Weights of a small sound classifier: log mel input.
Rows from block 3 of a small sound classifier, named by matrix and row number. Rows with one number belong to one channel. Each number is 128 + 32 x the weight over its row's rms, rounded and kept within 0 to 255. All counts start at 0. After the name is the row's rms in percent of the matrix's.
Before each channel's rows are labels from the 100 clips, of 14976, where the channel reaches its highest value: "peak in band" is the frequency band that holds the peak. Only what is clearly more common there than usual is listed. The data: short read English sentences (LibriTTS-R). In brackets: how many of the 100.
# convs1: 3x3 conv (model.blocks.3.convs.1.weight, 128x128x3x3, each kernel summed), inputs 0-127
# convs2: expand pointwise conv (model.blocks.3.convs.2.weight, 512x128x1x1, transposed), outputs 0-102

peak in band: 0 to 250 Hz (95)
convs1.50 132 [104  78 148 119 109 111 152  95 137 138 115 188 179 140 154 100 143  97 150 134 130 128 134 141 122 162 131 172 103 133 105 157  95  99  64  85 124  89 140 123 194 100 137  98 113 210  84 106 132 162  71 101 109  98  94  99 104  75 170 100 144 117 152 146 114 181  80 155 123 123 117 167 108 139 101 206 127 170 150 107 145 107 138  78 161 164 153  98 121  92 124 147 166  86 112 174 115 132 105 153 107 112 128 166 166 116 123 109 111 170  69 141 115 119 164 148 105  92  80 101 114 164 225  96 108  89 191  91]
convs2.50 092 [128 189  53  95 107 182 151 152 134 170 144 120  59 151 167 153 107 136  94 171 123  93 109 176 172 110 170 127 137  83 162  79 154  97 138 169 111 102 103 102 124 134  98 124 144 122 136 111 124  97 139 107 111 169 145  98 175 173 181 106 112 171  99 159 167  93  95  94 169 181 121 116 164 179 155  92 135 112 140 110  80  94 239  98 168  76  99  77 109 124  96 171 127 130 134 117 137 106 117 112 119 206 154]

peak in band: 500 to 1000 Hz (49); 250 to 500 Hz (45)
convs1.101 101 [ 67 161 147 129 140  91 125 111  92 147 131  89 154 103 142 195  82  86  93  94 113 132 124 101 114 129 130 106 117 113 110 107 182  81 181 118  53  77  97 124 143 149 105 103 119 143  91 143 108 143  64 143  86 136  81  77 138 165 107 171 110 108 118 128  86 139 134  98 129 103  84 116  64 105 113 179 137 120  83 151 115 119 136 220  91  92 116  87 120 144 129 164 163 102 109 156 151 111 100  84 115 146 105 192 138 125 145 108 113 108 171 191 146 142 110 141 120  93  68 162 147 167  98  56 103 155  78 106]
convs2.101 103 [153 191 120 114 104 157 143  82 104 119 121 156 133 116 126  94 133 132 132 142 189 100 152 162 101 151 144  93 209 190 158 130 124 126  96 109 146 124 149 178 139 148 114 129 179 150 134  99 136 101 132 107 139 135 141  80  93 118 113 130  95  75 176  59 136 111 113 103 113 120 124 132 122  98  71 128 123  95 135 139 117 162 150 106 122 153 132 161 106 125 137 102 124 139  98 213 132 136 143 147 216 188 147]

peak in band: 0 to 250 Hz (99)
convs1.14 072 [159 123 142 106 126 136 158 196 163  97 117 124  70 126 150  93 124 127 160 113 121 158 140 142 121 134 140 167 137 148 138 101 166 176 137 118 173 180 151 157  83 136 129  89 140  85 108 135 149 122 139  86 137 114 146 144 127 122 194 179 195 110 125 189 118 130 153 118 127  92 140 141 119 114 116  67 142 173  88 113  87 113 152 152 193 154 180 128 108  74 155 160  63 211 110  78 136 156 114 181 101 109 134 137 140 107  90 111 102  83 182 165 202 102 152 169 144 149 179  80 146 180  92 143 123 106  84 117]
convs2.14 097 [143 194  93  88 129 146  91  98 145 130 145 179 138 116  84 126 145 123 118 140  75  89 193  55 132 146 139 134 158 126 165 150 139 154  92 102  85 131 133 129 209 181 185  90 146 168 147  93 142  59 132 135 158 149 134  70 154 125 114 169  76 147 107 141  70 133 122  92 135 110 123 158 136 171  77 100 137 204 140 142 112 100 122  90 128 147 115 175 129 100  81 116  99 140 118  98 168 120  59 142 121 147  86]

peak in band: 500 to 1000 Hz (84)
convs1.24 078 [164 184 143  89 124 154 146 142 143 109 105 158 104 155 128 167 138 142 147 124 165 220 170 169  89 111 142 136 156 177 137 172 148 141 158 142 150 135 164 103 152  92 223 122 168 168 117  90 138 104 184 168 146 125 140 183  90 117 161 151 134 101 158  96 110 142 116  75 101 140 140 108 140 122  97 126 145 153 127 112 163  94 163 111 161 172 163 109  88 152 234 170 151 126 125 191 109 131 132 131 119  89 149 114 180  74  73 116 120 162 159 103 141  80 137 121 141 111 124 121 187 114 134 172  93 163 170 104]
convs2.24 096 [170 167 113 169 188 164 127 181 173  96  95  86 143 144 135 114 104  99 172 158 115 109 158 104 150 149 150 113  87  29 146 121 136 127 112  81 114 130 139  84 147  58 132 149 122 150  58 104 138 195  70  63 152 142 150 103 156 121 146 120 126 110 127 156 115 122 135 190 131 121 103 142 130 179 131 141 146 151 130 110 148 128 118 109 167 128 109  71 129 140 100  77 102 171 180 107  94 163 132 110  80 108  88]

peak in band: 250 to 500 Hz (60); 500 to 1000 Hz (37)
convs1.71 086 [115 182 152 164 144  99 134 123  91 148 144 121 114 106 161 187  77 115 110 150 152 119 147  81 149 145 227  78  84 103 123 148 185 106 175 108  97  67  84  85 126 159 133 145 156  77 107  88  93 190  91 164 119 152  85 113 177 147  91 170 116 120 136  99 125 169 128 119 165 131 119 171 104  99 118 152 111 141 159 141 161 154 136 151  77 155  94 138  86 168 157 131 184  98 126 162  88  86  74  85 131 139 102 135 171 139 140 117 138 151 168 178 136  91 131 126  84  83  97 184 157 146 136  73 127 155 146 116]
convs2.71 106 [197 108 123 134  88 135 117  93 103  68 136  81 149 135 128  87  81 114 102 105 111  96 167 131  65 171 119  90 116 161 105 156 109 120  99  83  96  74  96 118  52 156 134 147 146 108 146  62  99 101 101  72 140  95 151 145 181 162  50 113 162 127 171  98 159 111  91 109  67 111 126  95 110 153  79  84 137 101 191  70 101 125  70 147 141 129 160 187 152 148 152  94 184 103  87 140  98 137 115 149 157  92 120]

peak in band: 250 to 500 Hz (63)
convs1.16 104 [112  70 180 145  97  79 172 130 183 137 126 181 100 130 138  79 136  94 172  78 131  88 118 184 112 156  80 181 134 157 129 152 141 120 117  92 171 124 170 155 167  89 124 122 158 154  84  97 181 139 107 155  87 115 111  91 111  91 143 163 157 144 101 179 102  99  74 133 120 102 110  83  67 148  92 119  99 182  84 125 124 127 113 129 202 141 147 105  90  93 146 181 115 139 123 141  99 139 106 155 123 109 158 123  93  95 123 112 109 157 119 122  68  85 142 155  99 102 116  96 140 199 177  88 117  98 179  86]
convs2.16 106 [ 94 166 100 202 150 157 180 112 160 158  91 158  73 147 125 134 107 139  95 126 107 156 117 135 123 115 153 118  96  96 148 124 170 112  81 126 150 151 138  70 113  72 110 122 106 136 176 221 129 104 161 180  96 162 135 106  82 180 139  57  95 113  72 161 153 102 154 157 192 197 119 163 192 167 127 138 110  47 158 106 152 107 166 112 151  95 101 121  40 136 106 166  73 104 115 100 162  71 101 135 113 166 175]

peak in band: 250 to 500 Hz (93)
convs1.56 082 [128 128 114 168 142 119 106  54 115 160 157 126 189 112 138 131 139 119 130 104 114 153  92 147 139  60  63 145  84 141 147 154 101 100  87  97  43  83 141 209 115 133  64 130 124 167 100 157 116 142 106 112  97 156 104 137 134 156 188 162  93 161 148 130 118 142  81 161 179 150  84  79  99 150 125 184 148 144 144 155 135 148  90 140 122 109 157 119  86 129  60 141 182  93 147 167 120 171 124 128 162 144 160 216 138 137 132  97 125 179  98 121 119 161 109 101 129  99 131 135 110 152 117  92 132 132 200  92]
convs2.56 105 [197 170 181 142 126 124 150 162 134 150 158 110  96 102  75 188  92 137 118 148 145 134 119 176 115 130 126 120 144 103 154  56 152 158 149 147 126  95 181  94  74 114 131  91 149 106 124 106 140 123  96 120 108 154 170 151 129 165 108  63 120 189  94 110 148 125 140 145  97 134  73 121  92 149 144 107 157 115 154 195 127 101 100 132 150 156 169 136 136 125 154 179  96 151 151 165 130 121  98 164 113 125  95]

peak in band: 250 to 500 Hz (80)
convs1.103 118 [ 99  83 133 117  95  64 128 108 124  99  98 129 143 137 136  64 118  54 141  67  95 145  97 143 137 106 133 136 120 128 105 100 143 105  73  67 151 104 128 152 128 121 148 106 119 134  49 124 137 114  48 144  76 107  90  77 123  91 169 146 128 100 135 159  95 144  91 118  96  98  96 127  66 118 139 156 123 126  71 100 104  68 121 108 115 125 144  88  66  51 121 109 128 109 108 138 109 144  75 113  85 139 128 167 146 118 101  71  84 131 117 142 126 114 127 137  63  82  91  79  93 122 115  59 120  77 121  96]
convs2.103 094 [171 154 168 129 139  90 163 125 117 152  93  93 121 122 134 146 136 164 152 192 157 144 105 154 144 123 150 159 134 135 194  90 158 113 157 104 106 154 124 146  80 131  99  87 133 124 119 102 131  66 126 174 144 128 137 113 116 127 149 114 143 164 106 162 127  84 140 134 158 157  99 133 106 144 203  68 115 127 115 150 147 153 182 124 167 118 128 166 142  80  95 122  81  86 130 154 139 114 146 148 148 161 142]

peak in band: 0 to 250 Hz (99)
convs1.63 100 [ 82 132  91 113  98  94 151  87 187 119 100 184 156 109 166 118 176  95 129  98 153 171 118 182 101 150 135 183 127 170 155  87 119 121  93 117 151 128 163 126 103 101 129 113  78 190  96  96 120  92  67  67  99 114  98  97 101 103 204  61 133 111 137 131 117 156  53 128 110 130 106 136  78 129  94 173 118 160 120 115 120 102 157  76 185 156 188  93 131 136 115 147 147 108 107 127 120 191 125 171  98  91 135 163 156 108 127 100 107  95 102 150 133  90 142  95 133  98  91 127  71 151 143  89  97 126 122  74]
convs2.63 104 [125 108  66 136  71 134 143 121 138 162 121 114  70 155 133 140 114  76 124 159 139 100 158 162 137  72 112 103 140 111 132  96  98 134 150  78 110 121 146 194  97 102 149  84 151 151 138 116 120 112 109 143 163 177 121 105  81 176 188 147  25 122 110 118 139  48 116 138 147 214 138  99 148 209 131 132 131  77 134 103 113  81 185  70 136  97  97  98  86 106  87 119 162  98 175 127 109 115 142 147 166 169 167]

peak in band: 250 to 500 Hz (93)
convs1.77 082 [127  71 135 140 110 158 136 153 160 112 109 154 127 136 178 118 159 103 192 115 115 159 128 159 125 122 167 147 105 147 159 190  61 126 102 110 159 132 133 141 167 131 136  92 127 125  77 112 153  96  92 127 107 113 124 128  75  96 181  95 186 109 180 132 112 190  62  99 122 139 136 173  87 131 137 164  96 173 109 116 123  86 118 122 176 160 200  91 128  94 126  92 164 112 107 128 128 151 128 161 119 100 139 131 189 127  51  88 108 165 117 110 210  99 145 168 123  90 118  71 144 150 188  87 101 139 182 102]
convs2.77 097 [138 160 106 118 169 225 122 146 164 123  88 175 115 138 101 113  87 146 149 137 100 141 198 114 160 103 179 168 130  98 170 137 197 111 115 111 109 161 146 116  98  98 128 180 123  95 105 138 173 161 140 140 195 149 173 158 151 162 111 143  84 163 123 141 126  85 148 150 146 211 113 143 155 176 110 118 151 131 155 120 106 170 131 135 131 125 107  82  85 143 127 167 112  92 185  83 132 105 101 118 143 120 150]

peak in band: 250 to 500 Hz (99)
convs1.85 076 [139  79  63 124 145 132 129 109 176 108 125 138 148  97  93  89 146  74 114  71 109  84 131 185 167 118 119 152 160 179 114 113  87  90  97  78 131 147 140 159 122 113  52 111  63 104  84 132 136  92  94  73  98 123 124 113 132  94 164 126 122 120 120 127 116 153  74 146 114 124 114 101  79 138 131 117  96 160  51 108 120  80  33 117 129 113 155 123 100  65  36 144 120 145 122 118 103 188 116 111 129 153 186 117  64 126 120 102 142 134 109 104 107 121  90 136 107 115 156  73  83 132 118  96 136 108 113 119]
convs2.85 102 [155 148 122 133 171 182 137 177 160  76 140 112 130  88 173 106 129 195 123 143 139 103 119 150 112  82 165 123 172 176 140  83 117  87 125 130 109 147 108 165 154 135 150  88 170 166  91 130 163 154 130 156 111 101  88 130 139  94 153 162  79 130  84 172 118  96 105 126 119 101 105 182  90 145 144  70 159 117 191 107 121 114 125 109 199 144 175 100 168 114 137  77 112 140 108 126 137  68 141 115 165 125 144]

peak in band: 250 to 500 Hz (100)
convs1.94 070 [ 87  55 143 126  72 139 114  70 100 109  76 123 139 100 148 109  87 145 141 166 119 141 102 110  95 115 155  72  63 103  75 112 132  84 120 131  96  84 109  92 108 106 119  80 122 122 142 137  71 144 127 121 159  76  96 117 110  81 125 141 167 104 182 106 138 131 119 107  92  95 128 130 122  63 141 161 174 153 118 132  98 108 111 181  98 172 117 134 148  74  75  68 165  47  94 145 141 112 129 108 105 106  58 173 106 138  66 106 115 140  71 142 168 135 135 132 125 142 111  87  84 140 118 134  87  86  85 141]
convs2.94 105 [151 169 174 111 133 102 135  70 167 104 220 134 144 100 132 114  91 180 101 119 123 170 123 152 121  78 165 131 120 148 106 130 140 113  72 195 119 122  93 146  99 145 113 132  72 142  92  88 167 135 100 112  74  98 115 167 136 119  79 128 175 151 117 123 147 129 148 172 151  90 123  86  56 117 146 118 152 128 172 130 118 182  85 186  70 132 162  92 182 135 103 112 126 168 129 127  92 125 140  98 128  92 108]

peak in band: 500 to 1000 Hz (78)
convs1.27 095 [118 182 148 119 134 138 142 179 159 129 116 131 106  96 114 192 151 207 118 204 120 167 200 193 114 160 162 158 140 146 166 192 115 129 206 124 149 127 160 119 162 137 124  96 124  62 160 143 127  87 117 101 173 135 156 119 119 159 172 192 129 115 129 120 136 115 164 113 116 122 149 137 128 132 125  69 107 131 142 142 174 130  96 216 139  90 187 112 151 153  99 187 137 134 122  94 118 166 163 137 115 118 140 110 121 127 113 117 146 170 179 125 175 128 101 166 184 116 148 152 202 112 102 121 115 172 149 109]
convs2.27 096 [ 83 161 123  79  94 101  93 105 123 127 147 119 130 120  99  88 105 135 152  68 134 172 114 112 125 167 197 155 134  75 120 129  82 190  86 143 146 102 148 108 135 122 153 202 135  92 120  89  84 135 116 106  93 147  79 101 156 105  93 106 158  95 176 124 138 199 171 171 130  92 114 109 109 101 160 153 133 113  90 120 118  96 117 136  64 153 129 158 188 128  68  96 161 161 132 128  97 112 103 149  85 104  61]

peak in band: 0 to 250 Hz (96)
convs1.76 135 [ 97 112 139 102  98  88 148 138 166  87  87 163  82 153 153  82 170 127 147 109 154 128  95 139  77  97 141 138 113 154 125 102 107 177  92  96 119 165 152  85 112  87 167  68 146 121 123  91  98  69 106 127 125  79 124 100  70  79 132 110 149  97  91 132 101 131  96 103  90  90  96 136  81  87  82  98  91 133 165  96  92  96 149  97 182 173 134  63 134  78 150  94 110 143  97 117  88 134 116 163  90  68 112 107 156  74  69  93  92 120 112 116 125  73 160 118 121  86 141  96 126 134  96  98  63 125 113  88]
convs2.76 092 [129 192 135 126 112 189 160 128 157 186 134 135  62 111  54 178 111 142 176 139 100 149 116 147 171 118 130  67 116 120 136 109 155 104 147 134 102 143 111 107 105 110  89  85  98  99 101 166 140 193 139 203 170 200 121 154  98 153 181 174  99 158 109 171 157  78 142 132 189 144 104 128 139 121 160 149 133 130 159 128 158 105 188  95  97 115  95 114  41 138 103 162 135  98 148  96 152 112  89 118 109 144 119]

peak in band: 250 to 500 Hz (98)
convs1.61 132 [130 192 151 152 166 151  76  86  53 158 170 107 125 113  90 181  95 121 113 127  96  98 144  60 146 144 143 108 139 102 168 151 147  94 173 172 153 120  59 124 151 169 121 169 164 130 117 144 153 157 155 146 124 188 123 154 164 178 122 162  84 162 103 123 137 105 163 144 162 170 147 131 146 160 141 156 121  86 107 163 164 162 108 146  78  81  98 152 104 194 142 159  92 132 139 156  91  76  96  87 165 162 132 141 108 146 179 163 168 172 175 152 115 168  96 109 122 136 106 191 135  95 117 114 159 176 143 145]
convs2.61 094 [174  51 136 109  95 110  90 114 105  94 147  24 121  69 136  99 108 122  51  96 103 109 161  62 125 134 104 127  95 127  94  72  84 144 132 100 151 103  68 120 112 100  97 139  89 166 136  88 106 119  82  97 119  91 138 176 102 144 111 123 124  46 114 113 121 100 155  91 129 105 119  66 160 154 145 172 104  85 129  52 110 137  81 154 123  93  87 147 144 161  75  86 191  75 177 152 127 172  96 162 139  94  98]

peak in band: 0 to 250 Hz (99)
convs1.39 129 [150 110 146 127 134 144 151 173 132 126 125 130  27 133  76 149 100 141 138 129 107  51 159 139 132 162  99 141 142 150 116 136 153 111 166 162 159 102 147 118 133 113 136 135 123 119 156  74 122 103 149 154 155 146 160 146 139 127 144 145 127 115  72 145 164  33 179  97 111 115 153  22 152 125 112  47  42 141  85 119 156 127  77 156 110  94 111 169 132 125 117 187  65 141 100 115  98 123 143  92 129 127 141 100  59 111 120 164 147 118 117  79  59  95 111 150 134 147 139 124 185 138 148 142 138 114 129 142]
convs2.39 089 [131  95 129 146 104  74 126 160  88 126 154 142 136 147  90  95 136 214 112  74 143 188 111 115  82 187 179 183 134 151  84 126  90 193  85 154 169 124  87 133 129 132  90 156 131 182 177 167  60  74 145 123 129 122 113 114  84 131 151 168  88 135 169 155 130 133 119 143 155  55 141 111 134  73 133 146 161 142 133  64  83  81  99 111 146  97 114 134  99 169 169 122 160 167 104 105  70 133 101 119 117 142 112]

peak in band: 250 to 500 Hz (99)
convs1.34 086 [121 183  78 155 139 125 146 192 151 141 137 159 156 131  95 169 173 173 149 162 105 147 164 170 119  99 131 176 142 150 152 114 185 157 206 126 239 148 146 145 127 147  99 154 147  95 121 164 145 150 109 121 140 164 174 125 152 183 182 158 148 156 163 136  87 114 177 152 128 170 150 141 135 150 110 155 173 156  95 154 127 157 108 147 144  96 184 118 129 160 113 173 124 199 122 107 114 130 136 146 138 145 160 170  86 130 151 112 139 133 198 174 167 175  96 149 182 103 147 151 134 173  92 110 112 166 107 106]
convs2.34 091 [141  51 137 154 135 104  24 117 135 106 132  87 124 127 124 132 146  92  63  73 138 122 132  80 100 121 156 131 182  88 146  61  89 167  85 124 142  93 107 133  64  98 109 121 114 156 168  22 106 108 105 105 170 118 134 172  97 155  94 144  97  81  93  97 152 115 106 108 112 115 150  69 112 141  89 169 157 162 156  72  91 167  57 143 106 114 167 130 100 129  75  48  96 115 148 155  66 179  86 141 151 147 111]

peak in band: 0 to 250 Hz (100)
convs1.18 111 [ 99 117 114 129 133 101 123  94 157 128 126 158 191 131 142  73 164  61 150  81 165 145 117 161 149 129 135 181 143 169 114 121 137 126  91  81 152 136 162 157 155 130 117 118  80 133  66 142 166 168  60  87  78 113  98  89 132 118 191 156 135 120 160 166 106 179  63 164 122 110  89 132  63 151 121 205 142 180 113 125 126  97 125 104 152 112 191 110 107 100 102  88 197 111 137 135 126 150  90 138 115 148 152 183 156 126 131  85 104 152 130 154 114 126 137 156  68  93 108 102  86 157 126  61 123 130 150  87]
convs2.18 100 [133 109  97 134 109 107  83 138  86 163 112 177 108 138 135 151  81 155 119 170 163 120 135 172 179 102 144 119 136 139  90 108 144 110 161 167 108 168 106 146  96  88 127 107 176 111  78 158 114  77  92 168 100 122 104 124 170 124 110 112  99 110  79 159 140  74 130 167 175 126 129 180 116 151 102  82 144 111  90 117 102 153 103  82 155  98 135  90 177 122 102 157 122 130 127 162 112  71 126  90 139 137 142]

peak in band: 250 to 500 Hz (100)
convs1.100 092 [125  84 145  98 128  87 129 133 117  95 117  97 151  86 118  86 103  39 118  72 116 125 114 152 143 108 148 123 122 124  94 122 137 105  86  70 108  93 131 169 141 113 121 115 115  97  39 144 164 123  58 133  57 110  89 108 126  87 147 173 128  85 111 115 120 153  84 139 107 103 105 143  90 176 114 126  72 142  71  99 130  65 104 124 106 116 151 112  70  73 101 116 140  95 115 127 122 140  61  96 107 148 144 157 126 121 117  74 120 112  98 128 129 138 126 126  50 102  85  66 103 111  68  69 135  86 119 100]
convs2.100 096 [159 149 163 164 108 113 114 178 116 128 153 123  99  96 142 102 102 176 135 137 122 118 134 145 145  52 176 149 130 185 150 122 129  97 149 122 147 177 125 141 100 142 166  97 152 105  90 107 133 179 123 150  98 130 113  92 138 122 196 133 130 127  88 141  99 156 178 102 145 151 114 164  99 134 160  86 151 132 164 143 135 134 133 101 135 157 137 146 149  81 182 152  92 145 131 173 110 107 154 103 170 117 174]

peak in band: 250 to 500 Hz (100)
convs1.96 091 [119 119  91 109 110 123 155 146 166 108 110 162  46 151 152  98 171 163 139 149 182 124 135 206  94 104 129 129 153 188 114 124 109 208  90 137 105 208 213 111 118 108  88 119  94  59 138 104 135  97 112  79 140 134 123 139 121 113 105 133 164 138 115 148 133 106 163 108 104 149 130 153 143 130 103  39 126 171 179 105 109 118 152 133 152 172 183 124 135 106 125 128  95 188 115  81 132 160 128 191 122 110 116  61 109 114 117 104 112 108  97 135 168 112 157 139 147 116 131  90 131 136  78 147  99  96  67 103]
convs2.96 098 [100 151 126 129 109  78  48 137 173  87 200 162 108 141  97  87 126  95 163 133 104 145 130 164 160 134 167 177 113 145 144 133 125 164 135 138 128 116 133 129 165 155  96 120 163 195 204 103 117  86 186  59 153 155 143 144 196 114 117  85  85 128 109  98  80 181  96 170  54 103 135  45 171 139 117 139 178 182 193 119 169 169  94 157 104 111 161  88 121 137  97 103 159 107  61  94 120 171 129  75 125 157 137]

peak in band: 250 to 500 Hz (100)
convs1.0 087 [131 100 181 125 116 139 159 147 146 134 139 163 106 223 183 132 150  95 200 105 137 109 133 109 141 107 143 111  98 115 107 107 136 144  83 121  33 123 110  95  71 108 169 124 177 117  82 148 146 100 139 137 105 142 116 150 131 100  91 102 161 132  57 154 114 101 134 163 120 132 150 156 120 115 107 109  70 141 149 111 124 128 143  92 154 183 125 143 118 121 145 119 141 144 158 139  86  74  90 151 140 153 114 105 122 134  86 121 119 113  32  87 115 158 199 128  96 118 121  90 103 113   5 103 131  93  96 140]
convs2.0 107 [164 146 155 144 128 146 128 115 205 135 156 153 110  90 133 147  69 215  96 127 126 164 169 117 106  49 224 191  52 115  99 126 155 145  71 177 133 171  86 142 109 151  90 163 151 131 138 123 169 162 135 162 122 167 149 120 140  98  92  88 132 161  84 179 161 140 143 156 158 142 104 132 121 165 169 125 165 130  96 102 113 119 136 136 132 134 142 131 142 106 165 115  94 191 114 119 145 122 137 133 155 112 154]

peak in band: 250 to 500 Hz (93)
convs1.87 117 [ 87 101 105 139  77 132 137 143 126 113 112 121 159 105 157  63 130 108 132 107  91 189  66 112 136 102 134 137  94 100  64 125 131 146 112  90 113 154  91  83 137 124 127  90  80 138 122 149  78 158  97  96 113  59 107  72 109  81 123 101 151 120 159 124 105 185 115 152  98  58  56 188  73  81 140 159 201 120 136  88 103 107 136  93 143 155 128  78 127  83 123 109 166 141 142 158 158 113 128 146  94 132  71 154 196 132  93  97  79 135 107 141 150 149 145 153 136 119 131  66 126 143 168 124  83  93 118 123]
convs2.87 096 [153 148  72 118 144 180 139 107 123 108  93 158  92 153 114 137 146 133 208 111 114  50 185 128 107  78 131 112 104 125 151 151 149 131 141 151 100  81 143 134  78 118 134  94  79 112 149 127 106 125 150 117 168 108 133 149 199 139  86 129 136 114 111  97 139 158  97  99 127 126  78 148 148 216 177 151 184 184 173 118  78  84 132 175 159  80 112 133 108 116 183 117 134 112  94 126 139  85  65 169  97 163 119]

peak in band: 500 to 1000 Hz (37); 250 to 500 Hz (34)
convs1.88 129 [ 93 167 159 119 120  87 176 133 155 118 124 160 148 140 104 154 108 105 184 154  35 128 168 160 118 157 160 170 105 143 143 175 179  98 180 118 195  79 116 120 164 141 117 138 157 133  89 130 120 143  90 164 126 143 139 111 133 145 183 213 148 135 114 175 103 112 175 118 115 134 111 107  99 127 130 152 119 162  63 137 169 138  85 198 146 111 169  98  88 155 112 188 100 137 122 149  76 121 104 119 127 132 128 182 110 119 132 128 141 168 181 166 149 143 124 194 112  90 107 148 205 169 123  88 108 149 161 111]
convs2.88 111 [132 106 149 160 150 141 103 181 107 151 121 135 139  75 144  89 165 109  79  70  98 121 173  84 106  87 116 123 128  95 140 112 127 136 156 117 162  13  77 129  85 116 168 147  58 184 182 125  79 108 114  72 147  89 112 169 136 130  54 106 115  91 120 146 115  99 114 105 124 148 150  62 107 126 120 199 134 124 119  93 137 168 105 125 137 155  88 147  92 167  92  95 134 101 127 111  90 188  94 132  94 129  65]