Rows from block 9 of a small sound classifier, named by matrix and row number. Rows with one number belong to one channel. Each number is 500 + 25 x the weight over its row's rms, rounded and kept within 0 to 999. All counts start at 0. Numbers have three digits each.
After each channel's rows are labels from the 100 clips, of 14976, where the channel reaches its highest value: "top examples" is what is common among them; "peak in band" is the frequency band that holds the peak. Only what is clearly more common there than usual is listed. The data: short read English sentences (LibriTTS-R). In brackets: how many of the 100.
# convs1: 3x3 conv (model.blocks.9.convs.1.weight, 256x256x3x3, each kernel summed), inputs 0-85
# convs2: expand pointwise conv (model.blocks.9.convs.2.weight, 1024x256x1x1, transposed), outputs 0-78

convs1.203:480473501500489485489506490487471469467454455483448495474498461521497460493531494507508444462489486462465501502486500451470497461468473466471488464497496478473505469507483485486484489458503526494490504486457470528478521501487462496505514477486465487466487459
convs2.203:507478495475498488487507523525466486497510496467460534462482534512501487536513469481513480484447500514492480490476484467479486491503477477498501483493534505456495481497500492463502493507500486512529491510509419512530471505561532471500505
top examples: voice: female (100)
peak in band: 2000 to 4000 Hz (100)

convs1.158:463451509487475506488497488485479490475455487487499482516532452527536456511488516506499448494479490441500494498498508504453475440466451445505506506487486516451489519518492492481520513512506496461482485452435446473500509537506525476494483529527486484517478447
convs2.158:460555474487469496515513557445491457445495488509487539461494513529513509513505489534493480440477476501501520520531491483523501506510471483471505522526540537472451463484494505471480507521478460469467455469486486484499502452462498502433527
top examples: voice: male (92)
peak in band: 2000 to 4000 Hz (60)

convs1.207:473521495474492522480483493455509474493527493450485507523509515458493503507506478456453556476476456527467485513507503488504512536491507537476466515471467517527545506482475528467492471464469506541526485520535524521520499461526492534479527460505493451507524531
convs2.207:427520462489520466460494478501480518507511541468495507473513452514462488546487470521537537473518429517452501478504472477533480496470484494524492532501517517512475488494552468475488507478500506438522516464497512495514439494507466516478459
top examples: voice: female (100)
peak in band: 1000 to 2000 Hz (100)

convs1.136:490480504484503507476487460481512437496512515512519484516513478512494489492490456506484517489476511487443491513486488420476504496489474486492472482463517548467505513491529487501489469431465496470480482476486480490490498500525467507473488534523540505502512475
convs2.136:505489484515506472507508493512504533523507543528494509489540485507531498526499505485514508526488497474494506507525525490539503473539531516555502499530560461529513476531513531530511521497505507535538500487520522518526500489502499527510537
top examples: voice: female (98)
peak in band: 1000 to 2000 Hz (90)

convs1.13:526467489538497500517505512517503490462435483536519509494489474520490472490534474524519431482531559467473527505515498451459499467487466468519515475525532489459486472518542473519482490470491523466484515480481454490477513511501459462532479520502480546480480466
convs2.13:510452496497499436496480493503498497494494478490485504523518505476491510457500503461506474473498490510489530458445511530479537498548504470498492498517496492486492530489509501487532547473487472507536472503519449554470523493522549463530489
top examples: voice: male (87)
peak in band: 1000 to 2000 Hz (88)

convs1.63:501436483500498518494499481493506511451485459508529501507487438502506440478494487502487484450500502443494514496480489491435486437499443435531501495489501489438492490517509471497491501494490489447478506450439438484498504499510486452493478502513486506497496445
convs2.63:470495482498473489517479483503483449492471504477474531516488504544501507496502498434455484516484511463516490485500502515478492498459532491485529467486520483518492496498504503516467475499503502496520493476515538514483498547554542468500502
top examples: voice: male (99)
peak in band: 250 to 500 Hz (100)

convs1.48:530496473508496472478475484485530505533520552547493456483476501438456526503474496530523500559492535495510469485499511497523479511527521504517494485485512486509495480490547491524473479496495482493492477501493505517477479462481466511499489434461540553465514488
convs2.48:537508559450486534511491501478550504511469481504526500542456456452478465461496472507479490503481499526502469460476490489459520485511502494494494455484501485505551480510475487489490478490475483525482470484491492514490540486488495478479510
top examples: voice: male (99)
peak in band: 1000 to 2000 Hz (100)

convs1.160:486486502511480514481527517521486472489482487525501468534538496551532480534527513537552503488495540491499486499504506491484497481491483484516516528531522474484507545533527486532537519497504524471509474503486481500528516548525526465514495516522509545551501482
convs2.160:472509479493521469509487468521544465508478482522536481502515462495518482478499526473510460457507481517468514531519501535496478482474507504473482513485489469486499483461502488503491537556473492465526472507462500521470460463508512482507526
top examples: voice: female (98)
peak in band: 2000 to 4000 Hz (99)

convs1.242:460495484505528510519504519492480454492475473482446506505515490489499493523532460482492491465511497482454516521531518469499514484438502490435503491497514543505523490501494513500496486434495519502509516508489498520501511483507468508515522472512486491486506487
convs2.242:503504462495545503497539496498481469496526496494480522483552497506504496513510459455513491488523513493445487492510507479502490495500520456506519516501523524509477469521492502486478518479480501489539472504484365550494488472514473542477474
top examples: voice: female (100)
peak in band: 2000 to 4000 Hz (100)

convs1.82:479512486505522522508473498467498468497516489458481533514530514456513506542524456466480545471509470521445516540520526479503519515471514522462494493474485521524531486510479526475486443453461499535524513517518516532505483495508457527513532479536503467487525519
convs2.82:492533448521528460467492494486452521512464521451494503452536484461466488519516443505536510533515465508463497490490479434493504513498459488487510518482492495496499494499493487481500530486491471432510478474477472498505487481479481525480413
top examples: voice: female (100)
peak in band: 1000 to 2000 Hz (100)

convs1.211:490502451487474490463486454455507507527540535505508486496471502471510518484458478518489516519472500508482470483459471484511483522522504500489496484454496476499471505509500473486464467476486476499471490502497504479503459506495497508467472459482538492500480504
convs2.211:498495552492448502523496484472502459446492508474496525489447538482476487483508480506456464522462500495493484474472492486451517499517493493488473471442468463482496485498515502498481460509485489517425476448478517478491505511484505495512496
top examples: voice: male (100)
peak in band: 1000 to 2000 Hz (99)

convs1.189:485484515530525512516485513502492470455488454485492520499501483490484459514521469488531528453522504482452520517501515464471517482465466487450508480514527532486526480504495504523477471444476499497516522497492482547505479501512458493525529488500491519494500486
convs2.189:486496482453556492509513508504524468489484495505496501469539499506492493510482468512499490449558501484458507468490468496491480508505466481489495542513507508486464504498465477485498549483497495503539484576476458543520473459517500530510468
top examples: voice: female (100)
peak in band: 2000 to 4000 Hz (100)

convs1.20:503521538487482488458468493487525495532573563492470498502528524498500519509462526491522570530467491518494508486498494512543508537501527516470479515443520527524508515491498512511509496485487463501491490513529514483508492491515516513460498523515549505496543507
convs2.20:477583502479493535469538523512497492469493484477503515506523492514462509523507503546514498530470499533488502531547448458518513511522470485467506524520555534475484483502504515423503493518465477476445514475473469497500498508472494504479501
top examples: voice: male (97)
peak in band: 1000 to 2000 Hz (97)

convs1.46:505526515478494496508498507504530528523558507465516506483457544509510527441468534484473571527508471540513505450487473520532473527532528540524510497506469470537485484512469468479481520545503489507483519530544542487490499517484497497496486525469514477493521518
convs2.46:470531505501480484492514498465502518535477493484484483493523502477464483497496488476514506474497512464497471486481469493508457510496480518491459510482486482482466471484522460494457481472441528473508492496442475515522490460487476508486508
top examples: voice: male (99)
peak in band: 250 to 500 Hz (100)